config.yaml
arch: "pvt"
model: "masked image model"
dataset: "Sentinel-2 satellite tiles (TerraMesh)"
train_examples: 36250
image_size: 64
crop_scale_min: 0.7
horizontal_flip: true
translate: 0.06
method: "simmim"
mask_ratio: 0.6
loss: "l1"
norm: "layernorm"
norm_position: "pre"
activation: "squared_relu"
mlp_ratio: 4
head_dim: 32
fused_qkv: false
qk_norm: false
parallel_block: false
dropout: 0.05
inner_norm: false
moe: "soft"
num_experts: 64
moe_every: 2
expert_mlp_ratio: 0.5
slots_per_expert: 1
shared_expert: false
patch_size: [4, 4]
conv_stem: false
depths: [8, 8]
widths: [64, 128]
residual_init: "none"
optimizer: "adamw"
lr: 0.0033
beta1: 0.85
beta2: 0.98
eps: 1e-06
grad_clip: 5.0
steps: 6600
batch_size: 64
epochs: 11.7
lr_schedule: "cosine"
final_lr_fraction: 0.05
warmup_steps: 330
weight_decay: 0.2
Rows from block 5 of a small masked image model, named by matrix and row number. Rows with one number within an expert belong to one neuron, the router's apart. Each number is 500 + 40 x the weight over its row's rms, rounded and kept within 0 to 999. All counts start at 0. Numbers have three digits each. After the name is the row's rms in percent of the matrix's.
After each expert's rows are labels from the 100 images, of 14976, where the router gives the expert most weight on average: "top examples" is what is common among them; "patch colour" is the nearest of a few named colours to the mean colour under the peak. Only what is clearly more common there than usual is listed. The data: Sentinel-2 satellite tiles (TerraMesh).
# router: slot weights (model.blocks.5.mlp.router.weight, 64x64), inputs 0-63
# up: expert up (model.blocks.5.mlp.up, 64x32x64), inputs 0-63
# down: expert down (model.blocks.5.mlp.down, 64x64x32, transposed), outputs 0-63

# expert 29
router.29 088:546487530462545459481527552466517507568550438564465458445545519532472515491477438489473489415564568461504508505473520485515531496498545546493557515495463471518497498521416451517480522452605554
up.0 067:462487515552460418499481398494573497539527513484502510518493546524472568446522488451515484493479508525453392465582475487521482500458477515522535551507573474438450497489494551511510565458535456
down.0 080:456564537526487473489477528482533476464590519508462474486515541550540593466464520540432395525485504519499506506483510522458493563515495517506582508474472468515552563536526585476562505508453454
up.1 070:520429486473448483543511474409566521530499481547483491484449530563512466483480539424454561566529525498435421535488516464541455552524467519503457488515510544453559549523451503576543488496511498
down.1 085:528515474436467433493542459480513512462505525478526545541532564536526526449563523507552392507454456553520596483568499536543491486504456477542484500459518444568469494488532565498471441506501530
up.2 104:496493492545491555545481465502507505417462470485492520449456578538529544445537495498477511448472545531448497515509543506556409493509481507455446502598510480464481487515617545476446514553475518
down.2 099:494447466483508461521493473459479513464420589519511430508584477533532494517438437561581482551475429435503494442451476482458487547486481496507467530461475513531499468558458489518548459452506466
up.3 086:448539489526577514622529484542544518539502486495519505493470470489534485500481542483532582458465500543452515499508456499471485481499446464419518537603550438485457489576525519456466518486506551
down.3 099:478461538536468501527457456540493492454431561517443463502548485533541549526461444527517551494505551482500547507433472466464403574540550492545500508493470553459533477524499498486515524529394442
top examples: snow or ice; main land cover: snow or ice
patch colour: white; pink

# expert 25
router.25 085:541466491507545470545550555505512508587596532557471504520596506546479523507517462489514463433484449498462537513542468462481528436551516478426516451542442488490500522473511465565567510502510450
up.0 194:440496465525498499533481415515519521462473527446560551493455540499541563424552476542546537494428492528469453441516500544424448521534467511504448471520573496508522485530578534476538467520444514
down.0 160:521534497472489453476486520483488504454440485509494511416511513467498451515455465518458482530556487497556485516427568565504548536523540540575531525507584493531505510443452407447436504439556521
up.1 052:504503399483514427553516486465531516484458486527527457550462400456499473432521551435462433502493485485465465460409533480502435483507476453494504419558476530544522498466504493523523491454497479
down.1 083:504446515546554522558526484533519459511484566404512484382482513397540428488504530493510547489538510552417513517496456515520505517498508576508534515492458526484477481494492472481433546499555514
up.2 053:496486511500503544480495540471500476580457474424500480511439496504529528527491442370561493438519548517470497459470460451544518472522599510506494453573450469461530534519468491468447490501440490
down.2 075:449542507414493469552420428555530494542503531485458557513518461472529577545489498586488481515471470552444455501495483474471524498455501498527562529507460605491487543460510482524543496552462523
up.3 055:571467467509508491430487497500576493525483484430513569534457529556521501536513428501439464505534596554524497487516507507516524555485456550533489501507449480530586510450539454514559479473585519
down.3 074:495462459454565437559478521524510515470489479491531537435570427527512548508511493533492511496455530484550530416532523484499483366533512483436549449519465481526448480519471542542520462553530479
top examples: snow or ice; main land cover: snow or ice
patch colour: white

# expert 4
router.4 095:535502513480540484512539541466485525562540425550488476462480541563495519491492442481464484448550601451514512472474545486503528482496510546495578494493484474519493490536404449511496495431615539
up.0 069:491516520476474440490448549471446484530532476430498508476518478490540437559488497508489459457470491542570495495603507531572486478403451501525493532558538463458522590545427516500518524487535527
down.0 094:495489502501480515461506476537478474506436565510525595510540515442495538473589520458526447504513601511524511457524512513523541493510493478452486456545581517488517401459471511583526474489572458
up.1 087:447415542462516567430466593504442499450511485469470546501563481493503495538493533494462476533533503549495492430555544510534509524515481567449523485534523492517472470545471496415555520574513550
down.1 093:519487532502461468566442514516505495510522477516517534520517490562506503566503388475487515521513546489421415493548552547575477452585463511492497497486424557534488459507423545539526508512498467
up.2 074:564534425511442444498543516500502514534544489482581471524483500501443469492468439451513506557525463499482468517568565525522590545502476518532441536494467514492511487430486457616549503490477479
down.2 085:512517530505522483502524491538553532490502535444595466517401542471477436492495472515502494558579551532443542499559458441493465515514511480537466488554489431552506481572532487539495569468546446
up.3 080:532446481450491483449526546513548470522466421520575447578505491515510480519561441425524407476466507457473436540504511496480526489498517477477488456537510512496417478568456426483555495514530497
down.3 102:492533542471451461522525406445464503505540463531512495506424535485524568480514533459479453472453551461442549497557619467555503477552510488471428528478526551525541472474506470532486486488548526
top examples: snow or ice; main land cover: snow or ice
patch colour: pink

# expert 46
router.46 084:546508519482541479498526533506505528545529437537532520464489566554500556470518432495484506429552603461512469455500519481507535449498511514450530473521480499538471490540393473523512474456605561
up.0 085:553513517453443504425477507452467566444499467458506511451517454480521477486495540559506518516482573560546448524533487585463544552462507485522505431448553479503488473489410483499508414491477457
down.0 089:521532467497540503482496511501506501521443506520541538493469491539458551488412510402462450511575480431482445499436433506548537450469520563572518528468421448525554507554509481451477476498482526
up.1 070:500460528475435444493505441541490483518508552460576523542532564451441481445488512524505500496449489498516434482440549567620533503533517488498507525496529476485517537462521532564523452447580495
down.1 101:527462451507567414520486483565587435456521515451532522484515556522558535528482513454523444469464446533462569468527498473448504527514510531611499513487504570528438503521465493507484536485535494
up.2 061:548492496522493489467555606506501476486491460486402440475538460496454517501490480520492491535514470539557525502538429439491533526429480569523461519489516455510466550517413468504490553406540479
down.2 092:493516448488555496449422549453460518498469552516598488554458538487468516497492516519467458461530492573532451479505419407441472506547520419480462473518558477465505476517470496483542540477466477
up.3 071:442474508484460516469405477451548486433485539510459467469508475451477557545453469522474507577481489492568514587467522556448497507504499477515485486467604502555525444549539481488483541444524533
down.3 092:522571497501525482554543567532475471542458420503559514513393510521499538474521471446495425432443533581467474506491495409532489529497512464492491487485470485527482552419553488473500497491511465
top examples: snow or ice; main land cover: snow or ice
patch colour: pink; white

# expert 28
router.28 098:549502542474553485508521537477495521577547439558504482450500539544479518502484441502470488439556593472507499486470544487502533483480532537488591497477471460503488477517402462511488497444596569
up.4 092:504465551530454449492499475556492474516482442507516546513513551523448488451580473545508508511555455533440438535469440563438459396522515412501475496518574467497513491529509483545529485525553512
down.4 101:526496481481529613479562500497440483461476481454514439443540589509469528557447395498499461523506549522538489514508521514430527509461518534479461529556529549491471523491496556429472519526477461
up.5 289:454498544545529527482459470547472490531524503491473514534540441500508519503515525506508505516504479528455531515530438398554498441501514441390505501492376486447514505471513564584515501545447478
down.5 219:495466485496552547553488477349529486555510477465499511534490488523513543501506493444443488464474518505414480511521501589508481402455473472426473464565513518515475479515533513552543474511475500
up.6 179:477478503534498525507504377538555520475459479453590515560492471468525522452564494519499557509465520555467490501486482527468421451518476516469459474533594476436507506511549542480508475561437479
down.6 132:484479522490414526499474578462515545432468522524504454458514488491497458454450511456498518560468535507545481467542468575484504541557445468535477525537624501505468471492458497513463567419514500
up.7 102:477504491501433477519455446573480487453467510507495597537598505448485547480506457509522463591443445542509507478543458485527519404486560484518477513464512478530468543462487520526516494581486520
down.7 106:521523521474501558491453478434463464456526461449489434523428424545470511449539485488492501440434557493524526446496556590489549521503540556526460499572538532536482526504570504480493478547490543
top examples: snow or ice; main land cover: snow or ice
patch colour: grey

# expert 10
router.10 086:544477516478538468508553551468488508574562447589469454456542530520452506536480449496464490433545538455517542503493507461502535482482548570509573482474460477516492510500417442523492510465593533
up.0 076:513500496507524477523454504532450508450497456550563448578415491472521461489585477483541498472488456486515397502425490517514509439513546491519480524511532521554585511546533524542490430528561526
down.0 087:448534524518513558457460546504429446561504510551467431469441502487490472468516491538554506506472539463554481506524497557543468503438513442506512512460512499459498539553553514401472531561556418
up.1 061:522481468478442462488468449524500482564479500539485553471422466564511572526471461543514429512413508481504473564510431559482495505518493497472491571467480519529491481508417535524481496570586464
down.1 081:537481481467474585442548513500451490477512511500503487453484565491440511489460538554536564506476559452526496521514428545592510393455413486470512525535480508508506503503465456471468475569471481
up.2 267:504498504553481530495468472549492493479492470468495529570540465452493533491538535520546504567464445537460546553548427441555466422493525433438488480496446466447533514461537516558497486572420503
down.2 211:495492477535527518517428515376517508526564528475539522452462542549509525461488461432526521526491499502475458458473537659455517519479478480479471493489554501536489472499526432520527536475475525
up.3 068:503451458436539482559476512484509560553491514440462551468502466534503586473464503512524479498540568535519524546571558509452596562466455535574499505470492551452531515491468463437480497510522469
down.3 092:575439478519546547527439569552555468496539454529502591494499513502512565499539553514488514498533517523499544468404428467496408502485486511483538566507525527541520526446515487544487552472468519
top examples: snow or ice; main land cover: snow or ice
patch colour: white

# expert 48
router.48 089:542479507473544472518553543461488535602562444565488478464519524542499534489490436487476480424554564455519508504491545467520546481484533553481571497496462463514502477510407450518487506452582530
up.11 069:451465543505549428498499564464521588486478512551504467534507506511489525494469481508447442507539532545478507507551496490494480447499425455462497390555542527495537470554471502466535442510606519
down.11 089:492429392578541558491530548550536584549490486462555482548516448525510498430555513452507526520489505469453458477483538465531533464477440406514512502499471480475473480475460534468488483505475539
up.12 064:466544506477625487606494502488532465494456508484552489477521423548450440508484498536497505471551411541469508505572512464506495498485430445472488541526481478539438477530520546492435513491495485
down.12 081:473561474547461481502511497443426572497480551547469522504493503563467555448504531524515588554511519483449574516480469536509468529596430490481483477528492561480515510541447486463465508521448564
up.13 283:464515525557496522483470467549474470495492469480479518526536438456484550484555556519518506547472489507473517528553436412542472429496525438400478488479419472451534506476523545564510484552421505
down.13 227:526451478491496545536432484375520479537554499454508505525443518542530516473487489457505533496470480490462471480469479648512514463508502448459482461544560525531473476520566461557516496483448507
up.14 075:451500485549475414493499439529471452474441480512514498537582503416529525560522543514508499500479462483511525488525502418533466463444564454538514564436471457469551555516515548501484434481449467
down.14 086:563494517499593549546465546424513530464555479521456538491503469446476536447471520496465475507451486572501478427534532512506482539527504497468515445494552533567435464518524425530515568562525526
top examples: snow or ice; main land cover: snow or ice
patch colour: white

# expert 9
router.9 096:546504523480544488494541532480478526554550413545495479457497541537482517489488440475472484434563597444511510485490541499517520495475524538494572488474471459504499484510408446518498487437615543
up.0 078:499562492490526490526498454443503456552537553510498498489493654497530504480516478440479510514491587475429560505559538502443487463539514495510516505569523508440452530480558579488475502499514525
down.0 092:516505545553512465516570413497504485569504486519491493505527431584467534533468511509485589452450528547468488535436439411471483430496481506512471511531506469454513526542512514410489481490450479
up.1 112:507523529511490540514486482539542517425417476514508508522518465502514587417581537482458556531437473505511527461512445485518542453502549477445486483567543461505543500504579520484546475510402485
down.1 111:480520516506467513520483536469451525498412495464534486546445444541542477469428489451484544505492479527501429491497518596514513569450508495485438505481599554559438512488498569540487475480433510
up.2 081:555494551451515454501526460443595517441524490430531437498543451473543528495513486501526550502448560427513485465476455526462516429497477569481493431557467465551508519529546485532509449472528538
down.2 088:504495492532517534518540506523554551510522518444492481434421481511465544444438580505475540456492496550461532450491451403500517509451460519474511540582514496488486467479567505536417577468506478
up.3 071:536504464500579533462469452491414507439528531499536486482438491442583470504520484484471410448488523489499512514485405495527490477477452497489478395502464533512527542506447493544491487577527548
down.3 070:506443494461528462447513594512445570467552473524499498520498499449522523527486463499537510435499506473453453590458477533454466472569521475464501528470482407470444437475514564512551471458502538
top examples: snow or ice; main land cover: snow or ice
patch colour: pink

# expert 5
router.5 103:539496527467542481505527530485489518553546438559506478443490544541481523493467453487483489439548578430526506497478537490513523492481519569512574478473469461522469510554393457493490488450605559
up.11 067:526463515496580465447527450547470433568491475434476563511515441532494458510511559496438494512545524548472486541513469444516526477488463510479489501514489530516507563563608559513534467546570474
down.11 088:420534474488427528498462531435469592534499509533480508438517511509477515486436503547422485464432519487441438510447518497571525474524520494520545491538529533552541476508521529531588485559479542
up.12 195:467457490527469526496519393526516488453463452427580567524536478465509559420589527516534522485483494521492489503488470544523447451521534491475462497517563475490534491496577560519552490510430497
down.12 153:482507486486435593434452536437493532453458536531453457539516500513462478484478500462529440578463507535480496542475537593435526537510499515549489499511556503605478507511440461460479511470464492
up.13 081:420577491495555480506494530546542491474529503413495507497469464447543589450483492452566522493536514520492490505471420554490477543565477516504473481584514519547573422516469505465470490506544506
down.13 084:511542465562591426455502503470521500496472450546491521480494543508417505472526523542480478453507462486567509458473549434569513473462481554501497425462492601471485510484541505412519524515512529
up.14 072:489523522493506507511591493485415533449493474476433428499544494490442487478459544489549488463438486545471482495531457495551485529506476464544554484530611531535423504558538470465473563465469526
down.14 086:486474513378510526421516503501538475492567469536468493447413520544546470570526449518528492555523519406467505487521516516517482537506519479504470477523413481442500461489437507553516491552513462
top examples: water; main land cover: water
patch colour: black

# expert 15
router.15 088:571507519470536469482515545444520513544545425538487480467487549555494514512509437469469472460541597471507486484482536513508528473501511544478577492487489468531504509517413429514490496463629551
up.0 115:445450512442538523461450562487488499536473521533523507507457436517558512466516451505416439451523530555520459543550510515479454527473408475445489528564538488431432454538463480512525505499534540
down.0 099:503445455469573476453443475500507504554587408469533479537491545511513546502529458471523467498518434562519527472530460500532599494566499468516440541511460473547514466510512529524566471561520488
up.1 085:461452450496535460484504499436527521573538503588538523426464478395478535531548528544524434496564555546511487422481543488513548505493515472476476544489473462488483453503440472444517531489465526
down.1 103:508527497527498505544615494536515514533528489482519425503555437477499504515544558497517491548465422495563551506458520497479490506524510499386506515434562482449468564480463458451512525421506501
up.2 099:399456415459482484492545447519537478535495522388532498445465554545500566450474496552493506567510512564539483497452545533456450502528508471569473492506524513529531457499456536519482507455517524
down.2 096:515451548527559457523534540523423459491446486566537469536496471524554558531551462556497484513459488576438594546480520442524520542499503538454462514556464523456474530513510444538483460447504515
up.3 107:473527518460483527496547569538507491532498513478525478568480462535487429475506545502509463549481481488514398419519498448477523526514577598458522553462515525533550582489476488558555495539469537
down.3 092:520488512578545407499520469475509593520539501513423521516540506502535454539508502475490550505483503459482512490496495509484540498543463506513499386484490539495488469519554485460529450349507527
top examples: water; main land cover: water
patch colour: black

# expert 31
router.31 086:564505500499568467528530540472492556571543433532493497459482565553519521488512450480473489439559586469485516473492522497482527447518503516449568464501468465519508481521416428517535506449587533
up.11 099:481474574430488597474471626536392483480476533512497484495500467450517496498412526527489547508517536526510469502557486534527461519531471477489455494472465509477475529555444537474517543439498513
down.11 107:554480515537538547478497545551531537514544432489537516492522453546589560430519464518524495514501457498439480563523540532551457494473457501478463503482479464591491448541519423552573470498464509
up.12 083:490443489470564530451468540479520520478530548490512496568487392461486526537475498521554568468570564577452475475450498556527509495521440500509505538571479579475555495490484561478489510511535532
down.12 090:484451514471562496477546502461547478473586492569570489503457506535400598514492501497541542484513523489519507483500466517497491578565527432452507498515529498433502508579546505526538564516459498
up.13 068:565486406488489501551504513462442500529566447521522480566486538532501445484519458452557496496527490501508477505466534574445487466476541502500438525560491544423535526442568495445475467571552514
down.13 091:521505546491523571479554525527469502478443499494489542491518506444493530478443487471530519450519587491526443542510481436502466532541537552570520488551572457422470488469527376475491479478549481
up.14 072:510485538514575519541518462496487508545577551506479478470518494492466478558593534493489496501534515556465493521551459589513513528469492473495524512482427400547486550555468454470399529524466523
down.14 087:473507538489519467494508538491552559481590476514505535520487523531494434503410506543547553433467585500496488484447459454512477496488492392467540507540448495535499486449484494506487406543558528
top examples: snow or ice; main land cover: snow or ice
patch colour: white

# expert 34
router.34 115:512542485502517482522513449550459533538511447507585546438478526507528547439474456545518515458567585489530483457485557461469501484464508581507509500498458492506507467539441501473455453463579595
up.21 047:528506436484506532431452457453490508426499551506460503510518516470527431494519505474516452503503557460471432481476579457441484460571502495379490516533521462475462461485481489464519509444418528
down.21 078:425557503511538509500514524457418516509487446498547523482500444483501569477573552529488510470457562482569505507599475490451519606455537511555484513484484558434515491505493542529524494486509444
up.22 043:467505469500480476542482478494534477488589550496493517419503540535497531422456460431497487516475475546391410460520490539541522526451507513476475480513500479407494508484540534463490534534529590
down.22 062:540502578483460512499497441519471479544462400537483524500549541465501512430459515492498410504500503515489454513533538458567500533478605528465436526512531485401460454531447529492490532502513496
up.23 111:472530554529542527476447498550452492579530516523490488498530454506460517534488524482477502493536513507455513492540459397564525436512495457386527527500377473466497467491503542558526509538460482
down.23 129:569428517456544499484524486392515498537544492429519503573493507528512558460519476451465485461476476501468495514445458560493497430512455420470495470545546533506507504510559408543526517488456478
up.24 039:499475543486494536485453440530495491521488448537514506526515516501521620493458449495517516605470492468476470505503468499514480441449482511544496464490527516502582488467471537546617431434557487
down.24 062:480484537547474597483483537470531471492468497489503447498450481496473441510485513512511602511467608563506504494512524521436560511542603488506495445583487528489453523527521466488531484446506544
top examples: water; main land cover: water
patch colour: black

# expert 58
router.58 112:532530496477512499516494477479492498505492405490531488461435550520489537480487440513515517486541599436513494475476537510468501489473496583502555479461507474549500489574456463486477454462622598
up.0 054:465426551504534469487554475509457478502591491500503494524461519587435540402560498464433503506511483496515553488508569456482509433476505503421531457493478485525461501442428509449496545513503479
down.0 075:533509483455551535530573504495479523459504514476589455516547521497475537392508471464509503489423461471481443442561478522522495442449464532449509553502548487529508434478493555469524472557537560
up.1 057:516539505508583502545551505526519496542518535447548472540527478552486489506505463503537533507514455530435475455528489473390449480513513453471528561503501433531460499597568528486544480597517488
down.1 075:532500537532449518488518546492518471514480500478501456588457480584466547527534522522449564407509592523489458445498483466569526528466512506555489586564548520489491492525452529472503497467554459
up.2 054:515476456458564509467526525421432524506539495558521575506500531517537515456529460546422572466435456433489507470545451540584475529504506500429470513474543551499507573504492532489513468533499524
down.2 082:524479539500513514462502489459560588435474570533484519518481508425484467508427510518462463488489459562454514444525440553482552502519451500435537505489478536415496544534561554444466524544523534
up.3 056:545429546523528571530465468468428469534520464397510580580500485468509458504504509452444499433498465502505489500438488542554560473510522507491483497512462546505567439500497544509534503419503495
down.3 099:529486449514490488541542489592556577555571505486511454527479552530471450533555412487481463543476451526493554464488537466451469516518493483512487597463563489539566490546518508534452515501509530
top examples: water; main land cover: water
patch colour: black

# expert 11
router.11 180:471503493468498428501457484512493499489449453465549516449457544557550550472541452478536514501575554484507451461473537523455493490460463518567549498479527456537521447568485502478526400460565573
up.0 047:569569593558478559505537463386550490510550519466530516539456487527460506543471462443512527474508510518427499527462578447476539468495452502491525496535537559487511470456533528489483481468547485
down.0 059:481543532483484533512567542518540517501489533432511497433477563570500561471475471519516479482600577536501478489477494546566486514474511534540458515487485393436537566469516492474547455497552517
up.1 044:460560472429500433560429526466536498546527501434567558453534480470438503556434529532474497527498477527467511512525496437531495500492513427509555497546530490531499496517514546550441574464475563
down.1 072:489452527517457508543450476459535435526567412511496461511505441468531541490512493495481481507504568499437441524472478478491430498447492564480489524421528575456580520490474486484495511566583522
up.2 048:474518439489500518499474488425501437503510517494487498561516520527521456511457553474491469464484480567498572527454510581449550497563484528459468503509492545540570380470516488527488585568530506
down.2 060:561451476426490504512517492494467510522535516487542475559487525427404566473528604518527515490478549446486534528517504497554471510568522508437459535432545508575468524493481447504566501534497516
up.3 077:519481517540525480536521451461486473528549505441506506542533404488513526486544537508548480496495446449445516514522479464524438458534511492398476517518439490454507492495578564615575478511503489
down.3 077:413518505479482494497516468437501548475565558429449471411516537460415476463503506513525482536523494562556437497427527562452524534487565527526511539484565464492505450517510530509471542529496484
top examples: water; main land cover: water
patch colour: black

# expert 56
router.56 127:555530512489508492506547497512472496543502422535524473434482533502476500504471453515500497473560568444544502485487553482510501518476518604530552520440471496506502494545397494474440453458608562
up.0 063:462463458525550473515563446419475572586473482485488450525525454526515517526447552490465540521468544464456501565508457557527552494527537489440500466530489476390497491548462478536499497475451530
down.0 087:463507492515478506543489468485452531549535509503504521561474437459475558464535481452550577447445490473500492473528396470534469464527497528561419526486536508484553432527512428544450549512520444
up.1 062:434528541521498495498552521517538554479488489479469468554552474466491494503532524507473552548515528501542531550532515439507462558537474485476469461493488436471432621452483492533483504617428517
down.1 079:466512505496425522558469555413555487499466547481516461467456493528574485475469517509500470519497431532569554495439509505522494514550547474457508485568503506493457400583524543511571465515493487
up.2 062:498548511528534491522525448450481539530506494458502446555444437505499572503440495438478496495495508570517534462482503583536464483489508433506469438478616515459553483524479519427510524546565516
down.2 085:593531471522425535533516496481529461520454522497572511474473487423542543463492530448513498511571487370526494480569419482546463540541492457537505474488470474530523496557488509446495521504496501
up.3 056:535507506523548521565498465469500493416539466504528481493494528465515523474534553556521443495553516551448518480489473559404518485462468525524501544538444566514580584524552469568452535533529525
down.3 085:464472536485501537556463503538573508486483629513471549487488461481522535466509545530506501581522506495542525468491503495538479526441410452401539513438521471497461508490502464489436472452491556
top examples: water; main land cover: water
patch colour: black

# expert 38
router.38 092:537491542482541482502544536499483515566542423560512481463523552536481529501484461512476482433571583453541500490500524465505526506471530581515562497464449502525468502516388445501478480468586532
up.10 052:572508513550589528493494516480555494528548471457447441528508412506535483537465500496453484516492453486492536483542530490467450498525409490542482468504555493573460573478441435535469451547526472
down.10 087:489501513523483453509508461539520524502499503458450495509494367521503521467484459545511495472548470512515542564486424562512462533429495533500519550560498500521451530463556528472528525595553592
up.11 064:429443564468520516494539547589458528434499550460503476501528494469545493456458538456452529576490476514463497448555553473455503527535510463549547547510513500577499448493547536483458447492558527
down.11 070:577500542523515490502442458554480519547452469499496522487543437509503487443565498509511524568528552456549440533521506546574507519464517477434561490515523414506471548484538464472601534490508545
up.12 048:447514481433550593524477526477528537455485508497508510521484416580413518529524508524513486499493588488574483530486439540489496522532473488465501531550561571588493479520566478501505521523474470
down.12 079:502498568515422427553470561524512578500518520468459512526577500519550531536574558532569551436523471470520483520499559466478508485527503479538492480553402478448490498509518491445458487452505491
up.13 052:536467532517413435476431519528501533529531521447516450530468500543499441567576553456412488544501522520458512495473575486491524525504475517467592499489469587475533437518495539489516514518489465
down.13 084:478449504623458483430502569522477559545480490455451450489452534491501487466517550513505537478513507575467588499466525414491426466523506506497476494507498485547490500509527509428508479570550495
top examples: snow or ice; main land cover: snow or ice
patch colour: white