Rows from block 10 of a small masked image model, named by matrix and row number. Rows with one number belong to one neuron. Each number is 128 + 32 x the weight over its row's rms, rounded and kept within 0 to 255. All counts start at 0. Numbers have three digits each. After the name is the row's rms in percent of the matrix's.
Before each neuron's rows are labels from the 100 images, of 14976, where the neuron reaches its highest value: "patch colour" is the nearest of a few named colours to the mean colour under the peak; "strongest on" is what is common among them. Only what is clearly more common there than usual is listed. The data: Sentinel-2 satellite tiles (TerraMesh). In brackets: how many of the 100.
# fc1: MLP up (model.blocks.10.mlp.fc1.weight, 512x128), inputs 0-127
# fc2: MLP down (model.blocks.10.mlp.fc2.weight, 128x512, transposed), outputs 0-127

patch colour: pink (31); white (27)
strongest on: snow or ice (96); main land cover: snow or ice (92)
fc1.196 110:126127156214134096135138116061111123109169153093104154124159108131162129108184133176124133090135125106154136118070142094126191140186127156164159018171094233121144124166139132089146146061117131103141141090122098115120113128071136092089120161193099129127138148122143130201092136134110106098090113139161124116132166118122177116117066070154118132106103131110133106142121082081149144179129
fc2.196 105:156126074121151138140113140202132156137135139063168150174088137132135125118167097085128124084146113118104118126151115120110165100126139182132153172113108180132147142042203147073139088115135151115111084143095093147208100064085125152112138116135136131123163118057134126046122105133156155042128153117158134149124076139126078147153132163143116125074122129159081093166133197160080104145128

patch colour: white (37); pink (26)
strongest on: snow or ice (67); main land cover: snow or ice (48)
fc1.251 074:171138147064108135135128168131136123110142082148146124141036134120101123106140136131155141072137123168151131154149128176159083102140117164123115104056187122135058145079136109177121123171146133156098161108076092135208171065145093151084123108000188122113134174134122193166170104110131125124153154125107165133125126154145116146174131129121097129124112127130091152164134115146090081088126
fc2.251 058:100123132073160141162137103081158114078082125112111135096132126154121183094137172160088191175162168146133176086103125073082157105145056154116152141168147075086114107088126097098122080219094109118135122166162120080133117127131156093154094120150143191129121132150138134131108159183139163140085121076133127113152148101088115107144148155079148144120141103131092041174174116133119116179193

patch colour: pink (26)
strongest on: crops (64); main land cover: crops (44)
fc1.381 053:192132216221148074124115114124109075109147153161119135116087095122147145104166108200103146180122156089126126118086150170119236138181103135123173128162065145120202106151148121112149147119146118115082145166139089135089067134085110132110119135160105164153112158117090091077118135112049103156112121098113192113138104127122135145148104087130144130128093130119138129115127075123106129164159
fc2.381 052:124105138227142091159109110087125125134143142146087109119132120148130126127110115123073115127143128127122144139102100127106138192137123159149137139149126137072151119126167132121151125108082124117106107134126086102088123119143146150119092107133119113216089132149182095139090155136142154149150188113206139081147078118111144171138100078133161158149197104225107199114147085113116121000131

patch colour: pink (30)
strongest on: snow or ice (81); main land cover: snow or ice (66)
fc1.468 174:157140061080122109133134157215137075144179140116138138164135157126140143093125137118134110165125119163077121128082103182141164126122151104117077115095091084143155135078091138083106171159146137109157109159136146142145101121231120133103145165119071117118124194100122210133133151115070073101073129150112150154126101137130117105134149161102046080105112132109127052096122159186090116125111
fc2.468 174:161143125187136168130121115185128176112034138126132099125170146139120131070169086137112120179150138117069142123080118109131126141161117129044147020067136239119124125153176134064136154072135131123180107164111058116144081104100137151147118160107137138131127181138155119108189119139153060111144097124133132114132146121134087151133128156152113119107128115140105108106142127179154127146148

patch colour: white (33); pink (31)
strongest on: snow or ice (56); main land cover: snow or ice (50)
fc1.373 191:118138113093118152143105113183136160115150114086095149169152169144101165075176134096116110113159134206109143118070123163103169090082117132052108132068111129127094103106140135101127202195140116159122147148173055126196150070169126147166132133174157123126107153128163143182152170142134130138068099140104091140130084114134068150112132182152098141086102103164096084168156135182084120127126
fc2.373 223:122120132153129147153135086172159181096089146173136081125154138154132160084181131150103148150139150145109160098082150099094099079111101158115128098091139190101119101143174114116179109081113119099149112145101057104143109093076157166180112129142163153140129171122162031057162138143180167120117055100156139115142162099120056179111090167151142159093150119164087145157166125149141152162157

patch colour: white (39)
strongest on: snow or ice (92); main land cover: snow or ice (66)
fc1.189 114:123096197153159125148109207207135106158093071106142174130128118106122116120093121134110095175190130071085106126159137165138122170125134100060108111075129136141109093136145125076107153128124090132103102152113131131112111205134124086097119163197082122098122155153139151092075167160102063176106116136126118134137115120129143110198193072151133130123125077082167101098135098153125059108111
fc2.189 131:128072135161151169144161071143112082095115169160136152052137089133092154063166177142107156176157129111079155133082096080128130150177080148092157129193163131098122086083132133045123114132122149101133140180134087120139128193100129135167104138184212154126100124153118113070113077160111120149105154092172168105123174142140159154090152078138130154099098141140112136135135105123123165134176

patch colour: pink (38)
strongest on: snow or ice (94); main land cover: snow or ice (93)
fc1.223 201:151130125168124142113099129150117177109086130150148106157212110132113159068155145130107134117126135155082151104061145182071151091102102132074170074065112172126097134095138131117147131089151133135162132158146070123125128122099135121202146149211124148137115154117168049114077136126163161122081096106146153165125142082088050111124141194170128104146146114093115087156174122188132135152156
fc2.223 203:158138121131119073110103139191118105144193128084117195130092151119118092176084096094143113139124115113116117126146106157131109161117142051075087077111064061149192168159127141103090188096150137132107138143089178142138117132206117168054149113121117118107118107121125180117131156119072067116130139154091122148123110154149171105138160079164086116102121129115161077069114201153146120107119

patch colour: pink (38)
strongest on: snow or ice (99); main land cover: snow or ice (95)
fc1.245 184:138157131151118121127108144159133151104076119129134105162203156149114171050173142136091123130137133150080154105041141117075163095106091150095158099045137184110097120118148121082162089149112120142146109112152072114143108103106153122164121135169111153156118176119184116111116154111158192110089121076157159130141139085090041130142124213129098112105167111135111111176169106182104107109167
fc2.245 175:147149141122108064108087145211125109134209117100135205156113138115114109178099136091138116132121127122083114115139116134128130142156132057068088080082064065149175146156108129106113194109163125150136130169125171146134096151211112149105151163138119120107141158124111148119141205118093056144088095146067161152120119141142125112143147093128111120106119133087135054103121194179131110129125

patch colour: white (30); pink (30)
strongest on: snow or ice (75); main land cover: snow or ice (60)
fc1.453 084:122128145154141162134119170179127121176197184066138152208158131113145101130104099079140075118134131122073112140121131175148118179155183086114109070095158153150197136134095154051150179144153130134125080070133157144070102167200118096088158157142042109130134147116107190131093096097138087101136145165155151138118090144139137119146108135130124121178122128111119121116109142152080117110079
fc2.453 076:143120173127132145125100113185132177104096121158158111173145132127119130146121149149148131080138136195099128106153148117133135098113120115119132098024109178140095127175105130142155182115153125152132149116100084134111104138113119115180143171130149131126161149147096032120108135130141156116082000161093137136123136122130061145127069156159130128149097125100063211133138100157125120174133